From a checkpoint of a small multi-label audio tagger.
Training: 2800 steps, batches of 64.
Rows from block 6, named by matrix and row number. Rows with one number belong to one channel. Each number is 128 + 32 x the weight over the matrix's rms, rounded and kept within 0 to 255. All counts start at 0. Numbers have three digits each.
# filt: filter width-3 conv, dilation 2 (model.blocks.6.filt.weight, 256x256x3), inputs 26-51, a 3 kernel for each
# gate: gate width-3 conv, dilation 2 (model.blocks.6.gate.weight, 256x256x3), inputs 26-51, a 3 kernel for each
# out: residual pointwise conv (model.blocks.6.out.weight, 256x256x1, transposed), outputs 86-171
filt.110:130160089134092084128123074139137112137131097125204187150144099146162150118134142103133123131129147131104165099104154122143100155144150166151146143154093077129076091144117117126198164133139152155160116078093099072068150149129148212144
gate.110:173187197118098068125098094190133098132114099125127100168132181121158170126126132080162110164119164150131098120099100132105111164118159113170135138137089083106087075077102144122061156175168119110103113100099119110158140125134122114142
out.110:181109136125163104123130185151027146142120134121134102100129136214156147153121116159122195190088146131154186105108056165089066130150173109119158076092166171167129137108090111075104144050149173189126140172108143104117141105083121159066183134039135114091141156
filt.111:199153083085170064111174120085126115096116115116112128156114117159155126099162133166100099130093178189145148157116137098154180107150052065130141117146117125106091151139157104184130070089154133093149128064156128103156091181158111118133
gate.111:177097119147126137110092182147187071170114082126179099138123187185087144140161178122108185121092144144111082119111067090112088197091159138113133130109030155102126122123068158166133141145119157128100135133110143097101139152113160111136
out.111:116171087168111095132216076067142104130160139135116130104136140129107113122144091124127146108122179100123135146149151103125121129081124144111142163158113107167125106074121135139121130099087123138165154165107083156092167130124080128138146103123125143159116116
filt.112:192136101133118170097136115130142115157144120115126134176178137188146122128093123150173157096179104108083098128128074151166111141130187118147135133137146126150130146109142073131167185178158121077108158179189077066142142102163127105096
gate.112:139131068159073101097087083155104105160195122171114136186091136062087142117080108105119093077093072129095132159127124132116178140128118129128040142154127125210104093153162110114132185166099146120103114114112117142109192068096173130098
out.112:043129072132155119080072123095163165119128129138182085116118132068161168127162167139127177159125110132154138166163176103170100136133129168093093112140106173137162114145102141105149151120147112131178125105134141138095095095184084139145128222141143147133161091
filt.113:112113100099112106141115079166171155126090092093118143123138133105102098113115127112104102127157123080086053106120134133136103119102109115118124103102114136131114128124142131121143140119131058060061158182188148136146165144131129094109
gate.113:125134143082058097156119103101119117149153134112100131135146145126138127091067083148159153165158169114093083079080075191187194092096104129126139114096117103099087054096082133131136156164146100110088166180173055089075130135123139160167
out.113:121110158123193106135131208139205157114105116170125081146143157158123143111096150111137095140131162146159105196155043119080072097130119131119066202131136173152121111136125087091128159188122054099180143117128119179153187158103130091095126128132085083173086099
filt.114:163121179124122072122119167169127102112089149071122162094138090117085107111160111182143112062168070143169169127077093120189151082084046056164109142095097144114118141089116093135129180137202090135137183118129161117078180134185148126115
gate.114:079166101203229104086059143056148093126170118144119102157112116080126096095142133130112123193167146089140106131136145117121064127170177064113086197119129168154123144124118182154151142108086143148155123100099149189194096198160136136172
out.114:120090134129157151143128101142128212154126112147160112127126100104108129104097076100103130177150186140051141138180172137109157129132162179134142127122123121141073064112101107130096159152039139108158163149047112128110173123082129163143117156121130138129146095
filt.115:130155139161097065168099131121147122119121139121061078148195172152133188088062055125136135149133159132116160136125126125149097116113120156113111092146160101083144131142164112137099117134132128145132176176212095062116113130101130125119
gate.115:130148136126120072136132129128130146098084124110086100130165116136116088118049042112073097123072143122080155152150205102117148101141118127077103155135156176171160140152165115084146118115117114091163161139175108132117139145166208217171
out.115:128174085118148117160147128169137090167127116110101119149055119191168102086133143101201135120162126171157162201087118065147111143153157197141104143137072133123047171123118151131117091101130132109143116136115092143099187066101143173031126100173122142108162131
filt.116:135110189138113077145142156086097028132113096053062098134139124103201103123066118158129113103182114126165112077124101161096138175115156106080107174146150105133092112117146143131118097102124097176140167153110153156085145161157136126127
gate.116:087097109077082098103143175148171170099103140136112127152099120142120077089122093125088102065095118080112125107089098120113099120139137126149134128118137102082126097114104154117148143101162114086142164169128149176142154201137116097146
out.116:084211102127150074151122092140138121156162101117133121133098127153057064122079083050139058143097113080131096131094136129150172121098089138150105088183101129201113141144099101130128134118114095205207134145120148142121129103076120147079139054117117131163202149
filt.117:125157162054085163160137118091080183141120184163082078166217194027189136163155135141109147068157126162185119103200145141167111102117129157103139129117151153108120135124140172116105111086175136141036144107172125171107127111082135160200
gate.117:076143156096151194140101148155184123085131135128164120170152121110189097174164149103111077080103172133154132127140096112135190117183172154093132118189158180182156104165177092096143103126078128115158121156139127119118070120105091130066
out.117:090091153148133090116161200142148160163174159070144065150119064144157112096114114110076143160152130122101144126075116143110075141135120172156107139144125123112125127107102111085096106096126131112129137067168171139088111161178141070121114158166124167129119089
filt.118:102190070145114129124106105156158096183125142169153114107103154244148137156179133167136127030157154185094054116172157087161110130131104148124104118107141129122077144118145141129147114071125122089158119164145144081114113132089146124141
gate.118:138043162142201152142114150140153154089148092172125154174109123094130210102111116137145142210115056127091099115113152123122142094144168081072148107154059114098114134112117125180083110144110163132096158136132158159161121089093140160168
out.118:065104062119160125119116112126186101102169133071140133119110184078164139117090119140118140097134132067178088124083110139163221162116153100139117161150093103177093112169105093134127123095082107115127157094188117043065132109157147115181145187123139151127121162
filt.119:138149140120169177183149087096148120125157084073083146091121141106135215139097150103164128105151192151088150165113122146124131133153064143141131150146067144107073120118108144136083122217181161150115165156164173148113128091080131199134
gate.119:127135108106064053151140165176178129120168106105118103128096089112127174127102124072114081080079173071098197134139102165132178161137192152130148154110130116129127103130109168148079133114108135202145111104092089102106141103144147189127
out.119:105121136108065130113105139177173091166127142192158066171105120158180175145203095147172145128157107059203131079163151154133086059094138134101177134170149128128166131140105122024142122135121143139133093087098150190113141130221181105056074121148172145140169103
filt.120:116112094131140143111083100066109103105161139146130137117138142150124119154169139197196181085086101168139160049072106135139120128076129160165156159121141122111136085131160146132150170162154153159142082088116107131125164172167139107102
gate.120:172158165137151130157141140124083091156142142111108107103119093152146136130148167041079085146119156116101121172181179103135148214180201089107083158140141138084118164160153133147166124111105123141148172188188159174189131110127170178140
out.120:104129123076115126121102146169112078145146109168089105089137116082153134140138129092108134119129141182120109143155231091104138049093143199136101064112113129107174116100083091130144120114157164053088135127135140096108092069135135124159150108154136140123129122
filt.121:161162172122075140095125095089099107091114069163182170124132135179156159144158188158154164179158130123090111126105083153110119100098087145125103156167168095107096145119131136109127116126118150129134114101087154163146085093088124130116
gate.121:154137188124136131155151145156178148133122109095120098174153167126121105106129099107103104118112083135132115185195195145145140097096118170153158118116088080104094142162175179166163156160129088092093183222217057068084101094111141119129
out.121:091082126093161160097091170117111166130113157126131123101134144109120106134130114125094175143110138136072141133112154153161169177135139082089117109169107130100116153096097179140133166138123138130106078140089085112161132164157110137185140102142136134145178170
filt.122:072222131170096105121153167200088140144141190146140129098156155112155163167124157162117131169070175112103141157136157149148159112133082117108111156125101158101132153111155176059158116103168178136157163154114120142135108195173141146063
gate.122:070151068154126175130111122132096182150132083126135114150171113151159083146095173111133150144071162113088116145157149104124063160128143164132142124086114095110123116129095164118097112107077140099139108141116159164180168157123142145081
out.122:145110185110151109127081153081073125101082168117145148081116153138100134102095121084159166156104108104116172129153145112118215112136142118124120149127133188157180140094170077079081118088110118161125102210126169104151192114181184113156136137167165134132070063
filt.123:118117137122194085170145130166121132093071129118121167178110166135085119095125127111124137120145148108084040137111111107200103127151103118120141099135140115095160132137123072148145117157103110120130129153172071103116088129165102152154
gate.123:101166115114174087126171067135167148140153171144112143080086142099105124158149137118144157195195130101149066181141125128119142139135121093148157157180120184054184130163081100108120139115142128129140114120127195146146122134144096132140
out.123:134172087180115148121164119143176126111115063132157154141150134127135142096189082165063111117142107162109078168078150167144106131149148100078188116100119135129133136128110150121117106145135035167148159144204167091135096125131119125116094140176082134098124119
filt.124:135101105139148111141134157098150104112184154112128102171193136149124112128109090117118151128060085201145149081122086131149148165087097139109165096103138122123151138124111164154152118109104090141134090134182087133136155158124124154122
gate.124:113092111183133050095150108171129109044120125134167140148140155179133138102107122141141084116099112116083090095108152153138198160153124145078114092089054096071081066109120119125136083100075121119117125128103192197197144089118105109112
out.124:074147124163107137094125148152125125177110064097116139152178146063169124125111133120157145166109101138155138132164164062090131090145086137170146123102135039180124101134056061107131105096103083111121106203104119106156117094117143143181134064132168115147099121
filt.125:142076094119177185118096216128205126170190155112169126152084089116117135149140132153166125170132131137163126134120104145158169124163193120103144209119123087118094154170159096114103153137140109169190144120114094082064035106148150125111
gate.125:157102082131141153086164079150119165162086109148133178157083134135155149117177174097130137110125108161195127140128151177163122178169157091161090078147132154154130099098118141156140113121142142161114145156130075111159198171138169163150
out.125:084123120159198098128111151104112085126155122107155124097100103116134109142068080107127129151122147183111162154125099145084077074137103173113163131121130180102179104168139132124085108135131130146134094110161163112092069166103123115120154135151107101126132155
filt.126:101187142097100148087113122187133156068124161148132154088161127098156139177134118131084142096099143188076107125089105097098123130076132153093166119136114157130070077152129167144137119097125205136127133125132171137127174107220085147164
gate.126:102138135101092122129097152207164118124208090137151115114166149057132150134075096033116109204116182160137091123147124148089115130103130140161096113182118112082105134125140153142127126112112102148122065134103174194121156166134101178115
out.126:140142146150169110114097139134104144103159124096148091115134105171102093084097166166098154128161093162128168157087114125106116037137131139086136179135135173198146121085099138109108135157181172126125119167088096128117165103118131145179138141183165146096099163
filt.127:119100227067137065152105154082143199113047161126148106108136093093174096107123125138107121157129114149138123114123086130105164107128097101127126140141109185122092122141131120102107103110118161122095124102090161170097111103108110113168
gate.127:131159082160149081168136111151135099125118137133144072136131138194060122147116122135183058183149076124104123132142188117110058098150118096115149134142080088119146145120099146166040159148085069129113125176175118093176151142188156166151
out.127:125137122157087131157180108150066134183148131157155111093122138129152137227114141147144156132115154159166106158143085129161204097118155149148078132132087147095155138142127065094170169117112073113154091153161145148142148140133071130142090114151107139150154103
filt.128:139105144115062122125098069159152153086151100135091118113188139184115092169113139153137114129103114108114183108148203188127184173142152159175136161154144129134119172172112173109090204144091079174131063136101085162143162133096124130048
gate.128:153168144127065088127022101192093156160152122165148136180193104168092139088092134088123095123105056082100162159144189079150142140157200131120082068142134110097056141078079068092095140130110128115102130125078123117124115129129140159087
out.128:183112106137139169150154136138065125134158154112119108152110119172155110128162145089151173144095171216151121152130145166175133172149149111130111128149064141070100116134151142147121170144123185157164124080121157188118115134135032157189115126068101048090098137
filt.129:102131204131122113123106049154151090123093123107087138108153194094094135203138113184147137145140118170169047156091039093130133084145196093120119133171074154169192154119123160123074177098117118128118179156150166098102033170199124135177
gate.129:061128124180098101078145146117125150068134105148140176114064093145092119165135108106113128124101085090113166127170180147080123148157114160096092108133125144106100094139096150115122098118130156102139131118086142176115172133104061096095
out.129:072138157194140158136083098098136105139153170184137149140126079195121068143061121118213114117114119139143164146168134115101183116107090154127208143154139128076205094151141159095127110113115115076094104092111151128126158115217141051156155126134155116101135065
filt.130:175112100131106156108143111147141107055161164122168193157084102122165176176134093074141146108154109137146120136148152144153092159130138089137131084060199091136177044062119094135157108116146097101117050087072113087125095152206043101155
gate.130:107106190104148166107123118180160230163174170120163159154175135126180148123097119119100087168182167099157155115138105109146073157181152139127168144119182173154080152133152072101106173176147108218126096061093120083119099116183135119184
out.130:129153134202137090100126092140064099095157123112127133155141192077123165119144175196093130124059157161144158084093151146129127147133093161104112156139147172116178085048105157153116133186116147177143186139141160184100155124183098112088106170055108099133130150
filt.131:147120156063120150136124111135154106099082141141084117088129120103131154106133137110127173185174130118100139093107125208125130159187122176183151106089109142116143089074109119080134132158134137116161015055166077109115185150141086119117
gate.131:104128125127134096138119102165116129073129126162124147148102175142071101100131107126148132167174102146155144125096156144059115120130134166191203123083142130083131110110148105079114139150138112085112095146156108112116131112100107141116
out.131:149101115102114127110142174102158104119161152120155176138117119109162090117114121130147145183141050084141096078128116073184097107154086131104133148194135040154061130112159139145188186135127139165128104133126168109119189081126117164110111083167159153109108110
filt.132:174128133123126144105107130153123107121167170135145114083078119185216216111126147103130136162106089162179149199173122086093079102151132137165166114129142148149121130155158120083107104136152144135116115115118080085112116152145112114141
gate.132:113151176170208165194142136121136129120086090128128112151141145203172130126123147144129152119136151094115110073061074060104092140118096065065059126110082115098096136122120132099105151160160086085104110112156131081107107076065166176162
out.132:156069138128128086225140157124127122141126119104106142109142136111143161155110160133097111174140121124134108149096175126131132092083119105181096124141123134140142062174118093098166171131090158132063069119120174159146081161111128123196160121148077147159059147
filt.133:120083121146167119133122146142116151175134104087091108136086052168163138121159166126104074142139137140106126132107137085105109118103105165144149104134128087093063119104155132142136110092141145117093140090115170089065149127065172113140
gate.133:118149126121086057068091087091110152119148115095117122158219203137174147105132127141093153119170090120098128117105138163120108160117123144132171159145094191174154150141120158130115143160160078117116120123076057070102056136110152186129
out.133:125135073110052158077122140129129165134127102132133163167105090115191104096112144117162101135135135132101145088167146116160155109102102128120104136099100176095116164110126112132168144143090133107134094094114140107063173142130153112095130125099126124111071164
filt.134:107195157152138067121124145133112124116105159145153138146104130192123131155141126130168167180087126121120083076150116198136094160154116123176087159114122129138169079050087140113121128091097172069132148136128094105077141210184103157085
gate.134:083115071072163127091132135080046059117088126112132135119095077126109089125191192140091112123040085107084135106131116152168124118130131113113132116087108134142186158114160149143166135118131137129137146130129166149187094136185104100073
out.134:131129149125103087101144147117124099137054195195212130110146081197137169156116153094101181046101120105117178199083121054053132099139155081080121117152184096092085073107073212156136124095146120194139161126077141135108087107110178130059094066152183152160115098
filt.135:168133155220175054148143196149111143141072185075090093164119100106119086142117092170145125046150194149115093095081124087141095144166108076124173171129186156142119138152118101172152132123136099136166154077130142119112071120124093087195
gate.135:121172120170109108144099171160090100170181161140119093150160127145089117099104120105131122161133093183134135111096108093134147123106112086157097174124184120135108164100090122122055107157100154180192133104187100160133143167136117113140
out.135:117060141163123109145152152086164137116109168144122136183152123092116117084171063088115118141139132115171112091120172130173102161130180135076119081152178195139068109084111119129166116129104111184152143069102146193109126099173087103131150154138103130082137146
filt.136:175176110158133112147122150149212116144151141115138115108084069126094123127102136164148117114143125129100094183194211159172169159146134163132072144131104164087122120122126099169121152140114123094093144152127139107072124129131133160095
gate.136:184135171086076111138108125130068134149161132103124138129123124094102108122157129047114173113154116079142128144127146215169142146110121117115147133118112045100096148176127162123105129168153100130124104144157115152152173103101183153130
out.136:143100143135080122195099121119169125161110095134150147143101164131159149125089122131120096148109113075101177124149212169106182143121102125143112134102101164202124105203115165119119105172106127108116098098113129120116111153112137099127120133159092076188082123
filt.137:135141113117156151105129193128095138146088101102164134097104137095127153141166164129125090108121127126121074138096096158091094110092121126143158138176134111077083075130142133123071105085121112176095136168132108131101081134131082075093
gate.137:147165169164125113089074053111137140078111194158153147227136128168146088061110129115085092168129119125116145118118130110131135204161110165157122121148152153180158125136137130140117106074106169114130141085058113091093149192173111139130
out.137:152123083100108079117159141136164130121137120164096086144123144106142106078150179182161112098145116057102088097152148135148158110143104115130133117169120139109121131114107129105091117131160141119138097103132132143134176105094164148111099116156114151161115090
filt.138:115144157144116150146148132111113140155164163069089124079091076162150162130116118139104113116091127152145166121097147123088115112140120132137114117138099112102121100114138090092069115129129114093118162148128136144158145158097157182154
gate.138:133114125128153138135136151164141159144118128118096119187177180140153152068059054124115128167149162093087091092091098087062055126121109130144136101124112099132126154156148123084111186149132165153166157164171140156142159173146155166158
out.138:164100110139105129179117142147125131135116122159100104058130128197110109136067124153232123159147131153156145129160066099165108147132159130144073110100106111109120126181147100169088060061055128137077157123147155122141121116123105158183112139072089118161147151
filt.139:091115144128156150113096105121111100154107152193161101147152153152139177101089106154135150092126150126094162114123157182126124088091094152153112120145162053081123114115122148104102140107117156164129189164130131120122152117099194122102
gate.139:102119133128118166177103140137158125161189150167144140152188127176197173145123109150141093117120154132152154142130105112111126101150164166122194130138163155110081141156161130097114173133100119141135164169163151168159088082143147141152
out.139:117120127178106056147162112098125142146101096148114106157172168147122081151138158153156194170081073142208141161179154105173148130116106107126120130147155084165141183146142096112100130126102114144188098113139093126170091096154165123078085112206107161138132122
filt.140:133163128164075146184147177162124092178131128084110095132132111111167150090063099132122112179124163170109154089123115112145166172151150165129147189115149149167080137138118107070116114164179151134110198130139097083100123104126142179199
gate.140:205147168170071142121128097170175196122120107178185177096130144132127112097095117139158105146124095097112109134109083109106100122095090109092088171163128138145118149099088138128113110114095094125113129086094205185190153085122112107118
out.140:150141188109141141125114132090143169186121116105085088106107143076103130072121124095172105177134154113163141118105078141107140139155142161131086124109147110080142162141135095080124134079109167140095106152156134102178048086061117111059146115105113145104159095
filt.141:103156121132072072091182096194106111058092102171086139126192121078096117178118105110097128152097210132109162077119150220152102082143166089147109092153121173084169116121126085115150151092143111087207101078074078180151124128072128102178
gate.141:137156115143121199123203105108085152092123137099117110159091134142132156117131145072047100175132119106133105162138083121136152098169114132131126158107136089008074146154104162085098161101145152091174081113102117126111095146108149124141
out.141:104077144146083164133195131058180177103076086092124200125151145146042110124113116110163127150104171122209194109167076137187092133131113156093116121139098143142119137137132131104140139119148188142109128099086150125102129144176120131112176133137129139123168123
filt.142:125120085041080149059090123126091034121101124093144166135144152106115164159139164164075146171173073110196115138131095081100167155100092146140157085134143179156156170120103149118138182112179132203120072094095112128154119136128111076103
gate.142:109056084140146121177162123144176145149133124114099139071116083136144069146116113107119099109090162144143115123114154095080109097134158112076117084076098086122098064102145132159166149126100116125151201136091109108086113098106168156144
out.142:146142119149105144163168182141177127120115168066147114107160113104150111120126127103111110140114123127177131117132104180111163119093156137148083100137114104110139136159083121148106081167158153165105131119101138105130123127142135120116086068139103147140104085
filt.143:105135168152095160146139169107125131101126170094082079118092126120124133164157118126088129113098138088065111133116112116104080187112115134124083090145112151100181100116148181159187120119084184080094121091099145151135112077102090194133
gate.143:150111128147158115147147109114111137062100104150164177170124132125148099105120091100140122140161104122106119168123098166082168217176176109121090158196106136141121079070109108123164110154099126115121158114081092127137141172130083096116
out.143:160115148121140150125088117175080157168110136096181097144152126162074129132105137102160142096109116121145110077110082096102107153118148138156165119205180116128087163094086149130111122096118116157118121143120094152090142103115157121156131132135104118135185092
filt.144:140124094148116190155138105124090110084159124175163133104191127098135101148135114108142098137052101139112168152095099067101147131132159150118165153126106107142146088094125125119171116097070057135110151123154171172158133143196104120083
gate.144:117119099166134106096111189175117144146107175105175157102059089126154154104151098117102137184129138137119044101114165148124079149117088077156106120107107163169095148133164139141137127128164163140148147130122101089164113176151096081187
out.144:164101189113108173150081136118126145186165077151157130147167078140132125123181197085157121124190080190105162155033117135119148135090154104135108096133200156146141033168144127190205102126109114109106131162160093097100165121162120097155109091116093145127094116
filt.145:145103127108106064117095066083173135147156135152106134120090103143133107107156121131132113090126112133191166118097093053153101139096072124124131125075032100053111117164153068161151120092087053119138181132162158087141170151142176114083
gate.145:127176144106086125157106171127166118129120155098136129134105132181183141134103102152139121158088065146115099199108131145101153132119120137106069154154097094154119158136119188074149099136119173061107100115109101138113153164135113150122
out.145:112100164177151111119146149090157149131121143129195087110094049114190129115186125164078078145103139114051122124148113187099075159164075116138097082129093145112126128148121091121177097117133154143120159153082120183124123120156186147114112101092087167124163129
filt.146:109114137077096077184089134089169107111181140072212190168143163135127131110142083123131091159184118092090089157180182124127107163159135084170143114085114160151142089135119111183041103118126144164068076118158059118129107106196065128166
gate.146:148118152139167144120151149154122183181099127173130145096129116152110162175182143152114113137205096200153174139150134129063088130140181127231138107137174099100079069133121148114175156153109193117064123132124131113134050133121107132086
out.146:149191114128135155106133124144101116136132131093136116084096119134158192168151079151113094099132125106103093136116104155143097118128123117119113131106152118113041117102141104117113111148125192155156145127093134112137124140133141162091157113096170136139113145
filt.147:088170162187118094164156170160101122080131167162185100140144122111125137137090097166095114146087163175109090154196154124135181152132160135109121152122097175084098151134085117134115153142142111145104136118151120096101123170156104142146
gate.147:108116136109125168150169131135138078188154109075083089107111165107110082208120107126093078090094126146113130155134138150109181086138128076134108071067061054122101118122124113141121091117119113116154100090127132085055134147129156154157
out.147:160200168132131097119155115181129115157113120121124156158164155128125133121131122086176157104130155119178086117120115137162137097114125172114119128108125113053188103060133155162120105055107123143192070122158141211058097109134153132142131158103134141129147038
filt.148:099114182083129133124125130112152060115117133170134107129140135146132101151137108124148126128131134085135108167150169149161183092105123121093082074091148123174156094132166202171149197180175170162151085143154090085081133157145072059133
gate.148:174091121113126116050133125144100128114104121124124095098109082135181149145130126101142106143149104116115095097093115166098136108119115169175162174162142077075108162166144106098158098129149105095104172145160106162119092081107119123143
out.148:102120155190121158143139080152086073177106144121147135144146096119136109134086100159101127124139188105137107183208180182121145105133089136145100074103068150112089105108124134131070149128065128148108161134153118119138109146123139146135112136155179113151110073
filt.149:106166099165051109189129166146120134158082112140149100134146159103074123095105131140103117152122137121054061159109130085097140120142110114139141123191084175114136152105089169121147142136128110054161143171136132104110192189138138144131
gate.149:143120139121116117154170137204101147137126144151162086134154158048065097140149154069080101166133107169168104099168125098094136120108119155174139163128125143129117164162135138134091135101136125097074132129166095110112100116058156175174
out.149:154117203131128121106101190078129160091094106098134152121139166087149173177141104073129159157141110156205144111115088190138169137142118132146162081088076122123135124129068203131147122141128120041190163085128079112065112114173063093058189150139117114073123157
filt.150:036114161195204134136176132130183140130120153169138121122102154154126121091098121112133159070120141068189152057116077147163151149132211147108090080101188146137143136140118165203146113072066130116184121191142141096137121112097164104144
gate.150:036068104180089187131094139098109128148103120194152129179137125127125118135074124123139125134152138130170174057119091100147132105163233133137159092067132127169180149177109101116139128137085094143122131175202200125087173098062148090105
out.150:200095118119070108120121096108084148070125101110109132105166115120114081150129142134133119158129144159108082140144105166097071154055134151152154142178087138173095157076128135177146057124158154095133114151100099137178121092175094141113093164173103125149163110
filt.151:090161176206142078176167191146116120169071137116134140143146091136147127116123143123151111169069181103092123152139134178143097156144149166162094189055103106077141128072129136152201130069137167087133184076120085155129134153132137092153
gate.151:132116151104150076165124211153169181135120158124114162124119151127199106089117158105069102189045182096165154107121150128199103141151153116142085212108124156084008105073061077181121143112183157127190151102183121169153092110114126105139
out.151:108047125175101110087162148138048116094132164098095132112138128100091133089123089106157164161101080095155170143112137138140142086126079136129171142134068128143109139091171162140132162163155150171109101101135146211129110199175144205114229121159145093126149123
filt.152:138153111193125143085094088104050159093071172105094144130173131136125077150157143151108146155041096132131122142140123117076145096152121128136166086129150170154153112119131170098186162124147121126131133205134098153094049131138141139060
gate.152:078080146121127109082083119091148096126094150174135160107154149132144108119113070131120139164124128111159118114160118120145109128109085183085106083151124152112149080138152135140173134083147111129115087135126073082087107127101142103152
out.152:117096129114108019078077150173132137144073204093127137149105228116112094172123133139127134141163109105108173082171132156121138114121083112129092150103090136165124144107133142175206101154143122161106134086144180109104094126163124037180164151100171130139163112
filt.153:094084136094084167152113119164128143097077112127141114169165178098131150221190153142136137070182094075136178121152182121127107130138133143131105147139089113107090133150130152104132138149125127136148146111101173152170105111094124122112
gate.153:136202148147083066086105074086136090124106122082076108207181174131109072119123155109065093059143125132133142076075099140120146132148110138104123119095106128110122140138141156158189080065095121094127054046134123092120155171151134167190
out.153:164096100145113138121102060141155119133089124118171084151169107103083134143081077145163054093122166169088128129117136073166133114168135121139098133101112037129118117114128157172129121185151109144124134174198123134079120150117112130123167100155157154184125141
filt.154:130192075135069142090117098137071143141193094121106078094135124080115147113105123135122076104074072096077162124137141119121080116101157130146118172093102133136136155145157102105081155155117113155141135151062096137110141107100099117081
gate.154:100134206158135097085145151159126005174101103110172163096143147142156067115115130148106099178120134135076105170141152116116170087102130189149125110119131188134147186129076122157183129104117158094161157101125107101135182144156157173218
out.154:122129165186113126139168052079127115174049135114109120104097102154136115129159138118123181192116135115083124061179075149078152127178123168100141135108100114104104083101172100121107142135169111043102118137074087125155134143089133096154080088096118082112193126
filt.155:096114111137125102132100094095140097119095087133153146115144154104146134164106092184132116132112095107131056170148159130125195126150159147146104116103114082063119129131137122083115140121147183098100166116174167148183102123186141143121
gate.155:129100127093153111197100116097097065119139117122116142182155110080065077106124132101119109116119065055088058162107144102132094163135117145115120107115117059127117133123107125127106083095090119102096156192165159186201129096067145107126
out.155:090175109142142113152112153113131145173165151119164158098123155144138177099134170112100157151146159132112077131136111096132151146173163118142141124130160100087148119145201054135124161110133067134145140130158092173137115160158119173179140104087193125158090099
filt.156:158180027156112142106097093132070139134126067144198139073120100092159147108095132086134116135117094131123140143153148163110185177181142181158076127122076126123104136136149091123130102105096107119125136123124158139149192169113144156079
gate.156:163086124044121183083148117089161104110130177118111129144078151159109124136143104140114137125172172179166161148109090098086102091096123107107193146159093127050092124138109105127112090167116153109184132127132160098125174109165091089131
out.156:147126125091137133127108120107153083204130135100110143117119108129125147090100109121118147169109125107165123127151091102091089153122121063110178135136144168105136078097068162107096107109149124078096119105123117167126160132142097086131115136083143160173084125
filt.157:125122169103132089081104117169165153190166189145137165117128091141126097112094128129148121188114125194186127076147153102112064107130180152115108162094212140160127147147105187068118178199118170145113209144099119107120177102139143202092
gate.157:150171110101091146119110103126196201120104061089136149160112128124165153134179167119183165119211099081163214151139152127081115086094116105138109035147088116142131167121171062112105128160168084098137121139147104121089150053064108076062
out.157:126165176144216154163088136101107174178122159185107132125127137134146186143142101165147127168189116122080072157153153199129124148117156171119123145100115129122091098167135146182140117137114138142159164142101084156147190139074102080165128098121203116150121171
filt.158:121138125142184078094065153176152108153181140041130125098120146115123071087120140152164121106111182166111054167130140117177128132131128136100137102112155122160118064133100094175129125121140130174170166158080129157151116115147133085078
gate.158:089073054089101166105125164108181111116088132139131113178154119157157131126117146123098097151150057092069155120148162130136062114128099208168117106086088056099106167115112111108190100116086170103164123079115108075119161148107136196207
out.158:138126145134166128163151100110140135137158108160135150132146119100114107106111088161156151098134141113142065183155163172106124153160105139095166111178124081139120132134141099080122112161168111110158167124118164147111172139136168130109119109101161080150111130
filt.159:151123132193076140142184166158115113082138131153117089136113083116123145140131121148139133160121126129137122146149137139126173152135118115126102219136141160171136099121143122150150122105140058104119130121146097120129085096088084078098
gate.159:156150160041082036123099121126131154145155142143099097108096098151134157105106101110124124135137184095135122158170199139141134118141107071083068128164167161153148146144149184138161182143160111107110118133072144125129127111099186144108
out.159:126150154143097111111116114134083133138100156120130091115125164171094068109149127127164111125100144109070151153167122136142161173145123091121147200132101146127118067146120151164093138133095091140136141131152164124108155145172083179114130072122129088119090124
filt.160:114104199170149058133125158171137153071088122149174177180129155114101124192215207083149172105121067134174177115131145158132105144138107187177157136131153121133111173163188133127129100173160108140169075121123096145144129064144149129134
gate.160:122092159093146102078107145126100141107141166103107116110088089116156125138126106075087081199201199096139128074084096138127151143113109128129161113047098151153143113089107126096107118158161099139165137156126116114098179117138100087120
out.160:131125110132155135129143164070180109157126201163099131081179110154083156105109111141068147165164131119153164133092150123133212110116180156158092111126132100124119140138074150171106081110088169138150104110113130140152156129091157137163149142127103110108126131
filt.161:133105140090111174055153123123032069130176167138128135112103097123121085135138135138104158103158133076062107120134137197120145122103081107100123079086162159123163111103135171166114110106125098169154156155163126154133110135138093121153
gate.161:124085098144116107087093107170140139096089116150154105173170153086144170145153170112141158149144164093089082118156151107159164129102156098101143158104125144108106145158133133125149091124147153128141085135102080123121135086077104100132
out.161:161099131119156129149158142112104122160138091111152124094143112157127099133135131148168117121153094117099161102132196140131116134192119102089143104128114128138165116135121084165160172133182125134096130142157116161119098151124184153152089138118141117080069141
filt.162:120133102176125076106133073104130160172195121142161081168125103120131196103127151100109174096187200162119181136130167139133107131125092146159155120181126138156116110153149064100104128155112127093089109128194162150104151169113126185065
gate.162:154140141212132150108129124137056137104090106140155139158168108158151123148140147128136064052154121145065158106106085128122078154090137131146123145093154186127156133127128146154141149105042095068126087120092129114130118103231112136130
out.162:110139197184099155126118131102150157092142134146119085108118092165098150102090071134137120153088093128183181103193124134133116120126128072146091168115126129087143172109120111142140121130125129141128095159119176108122161092125164131131172121128112143133148114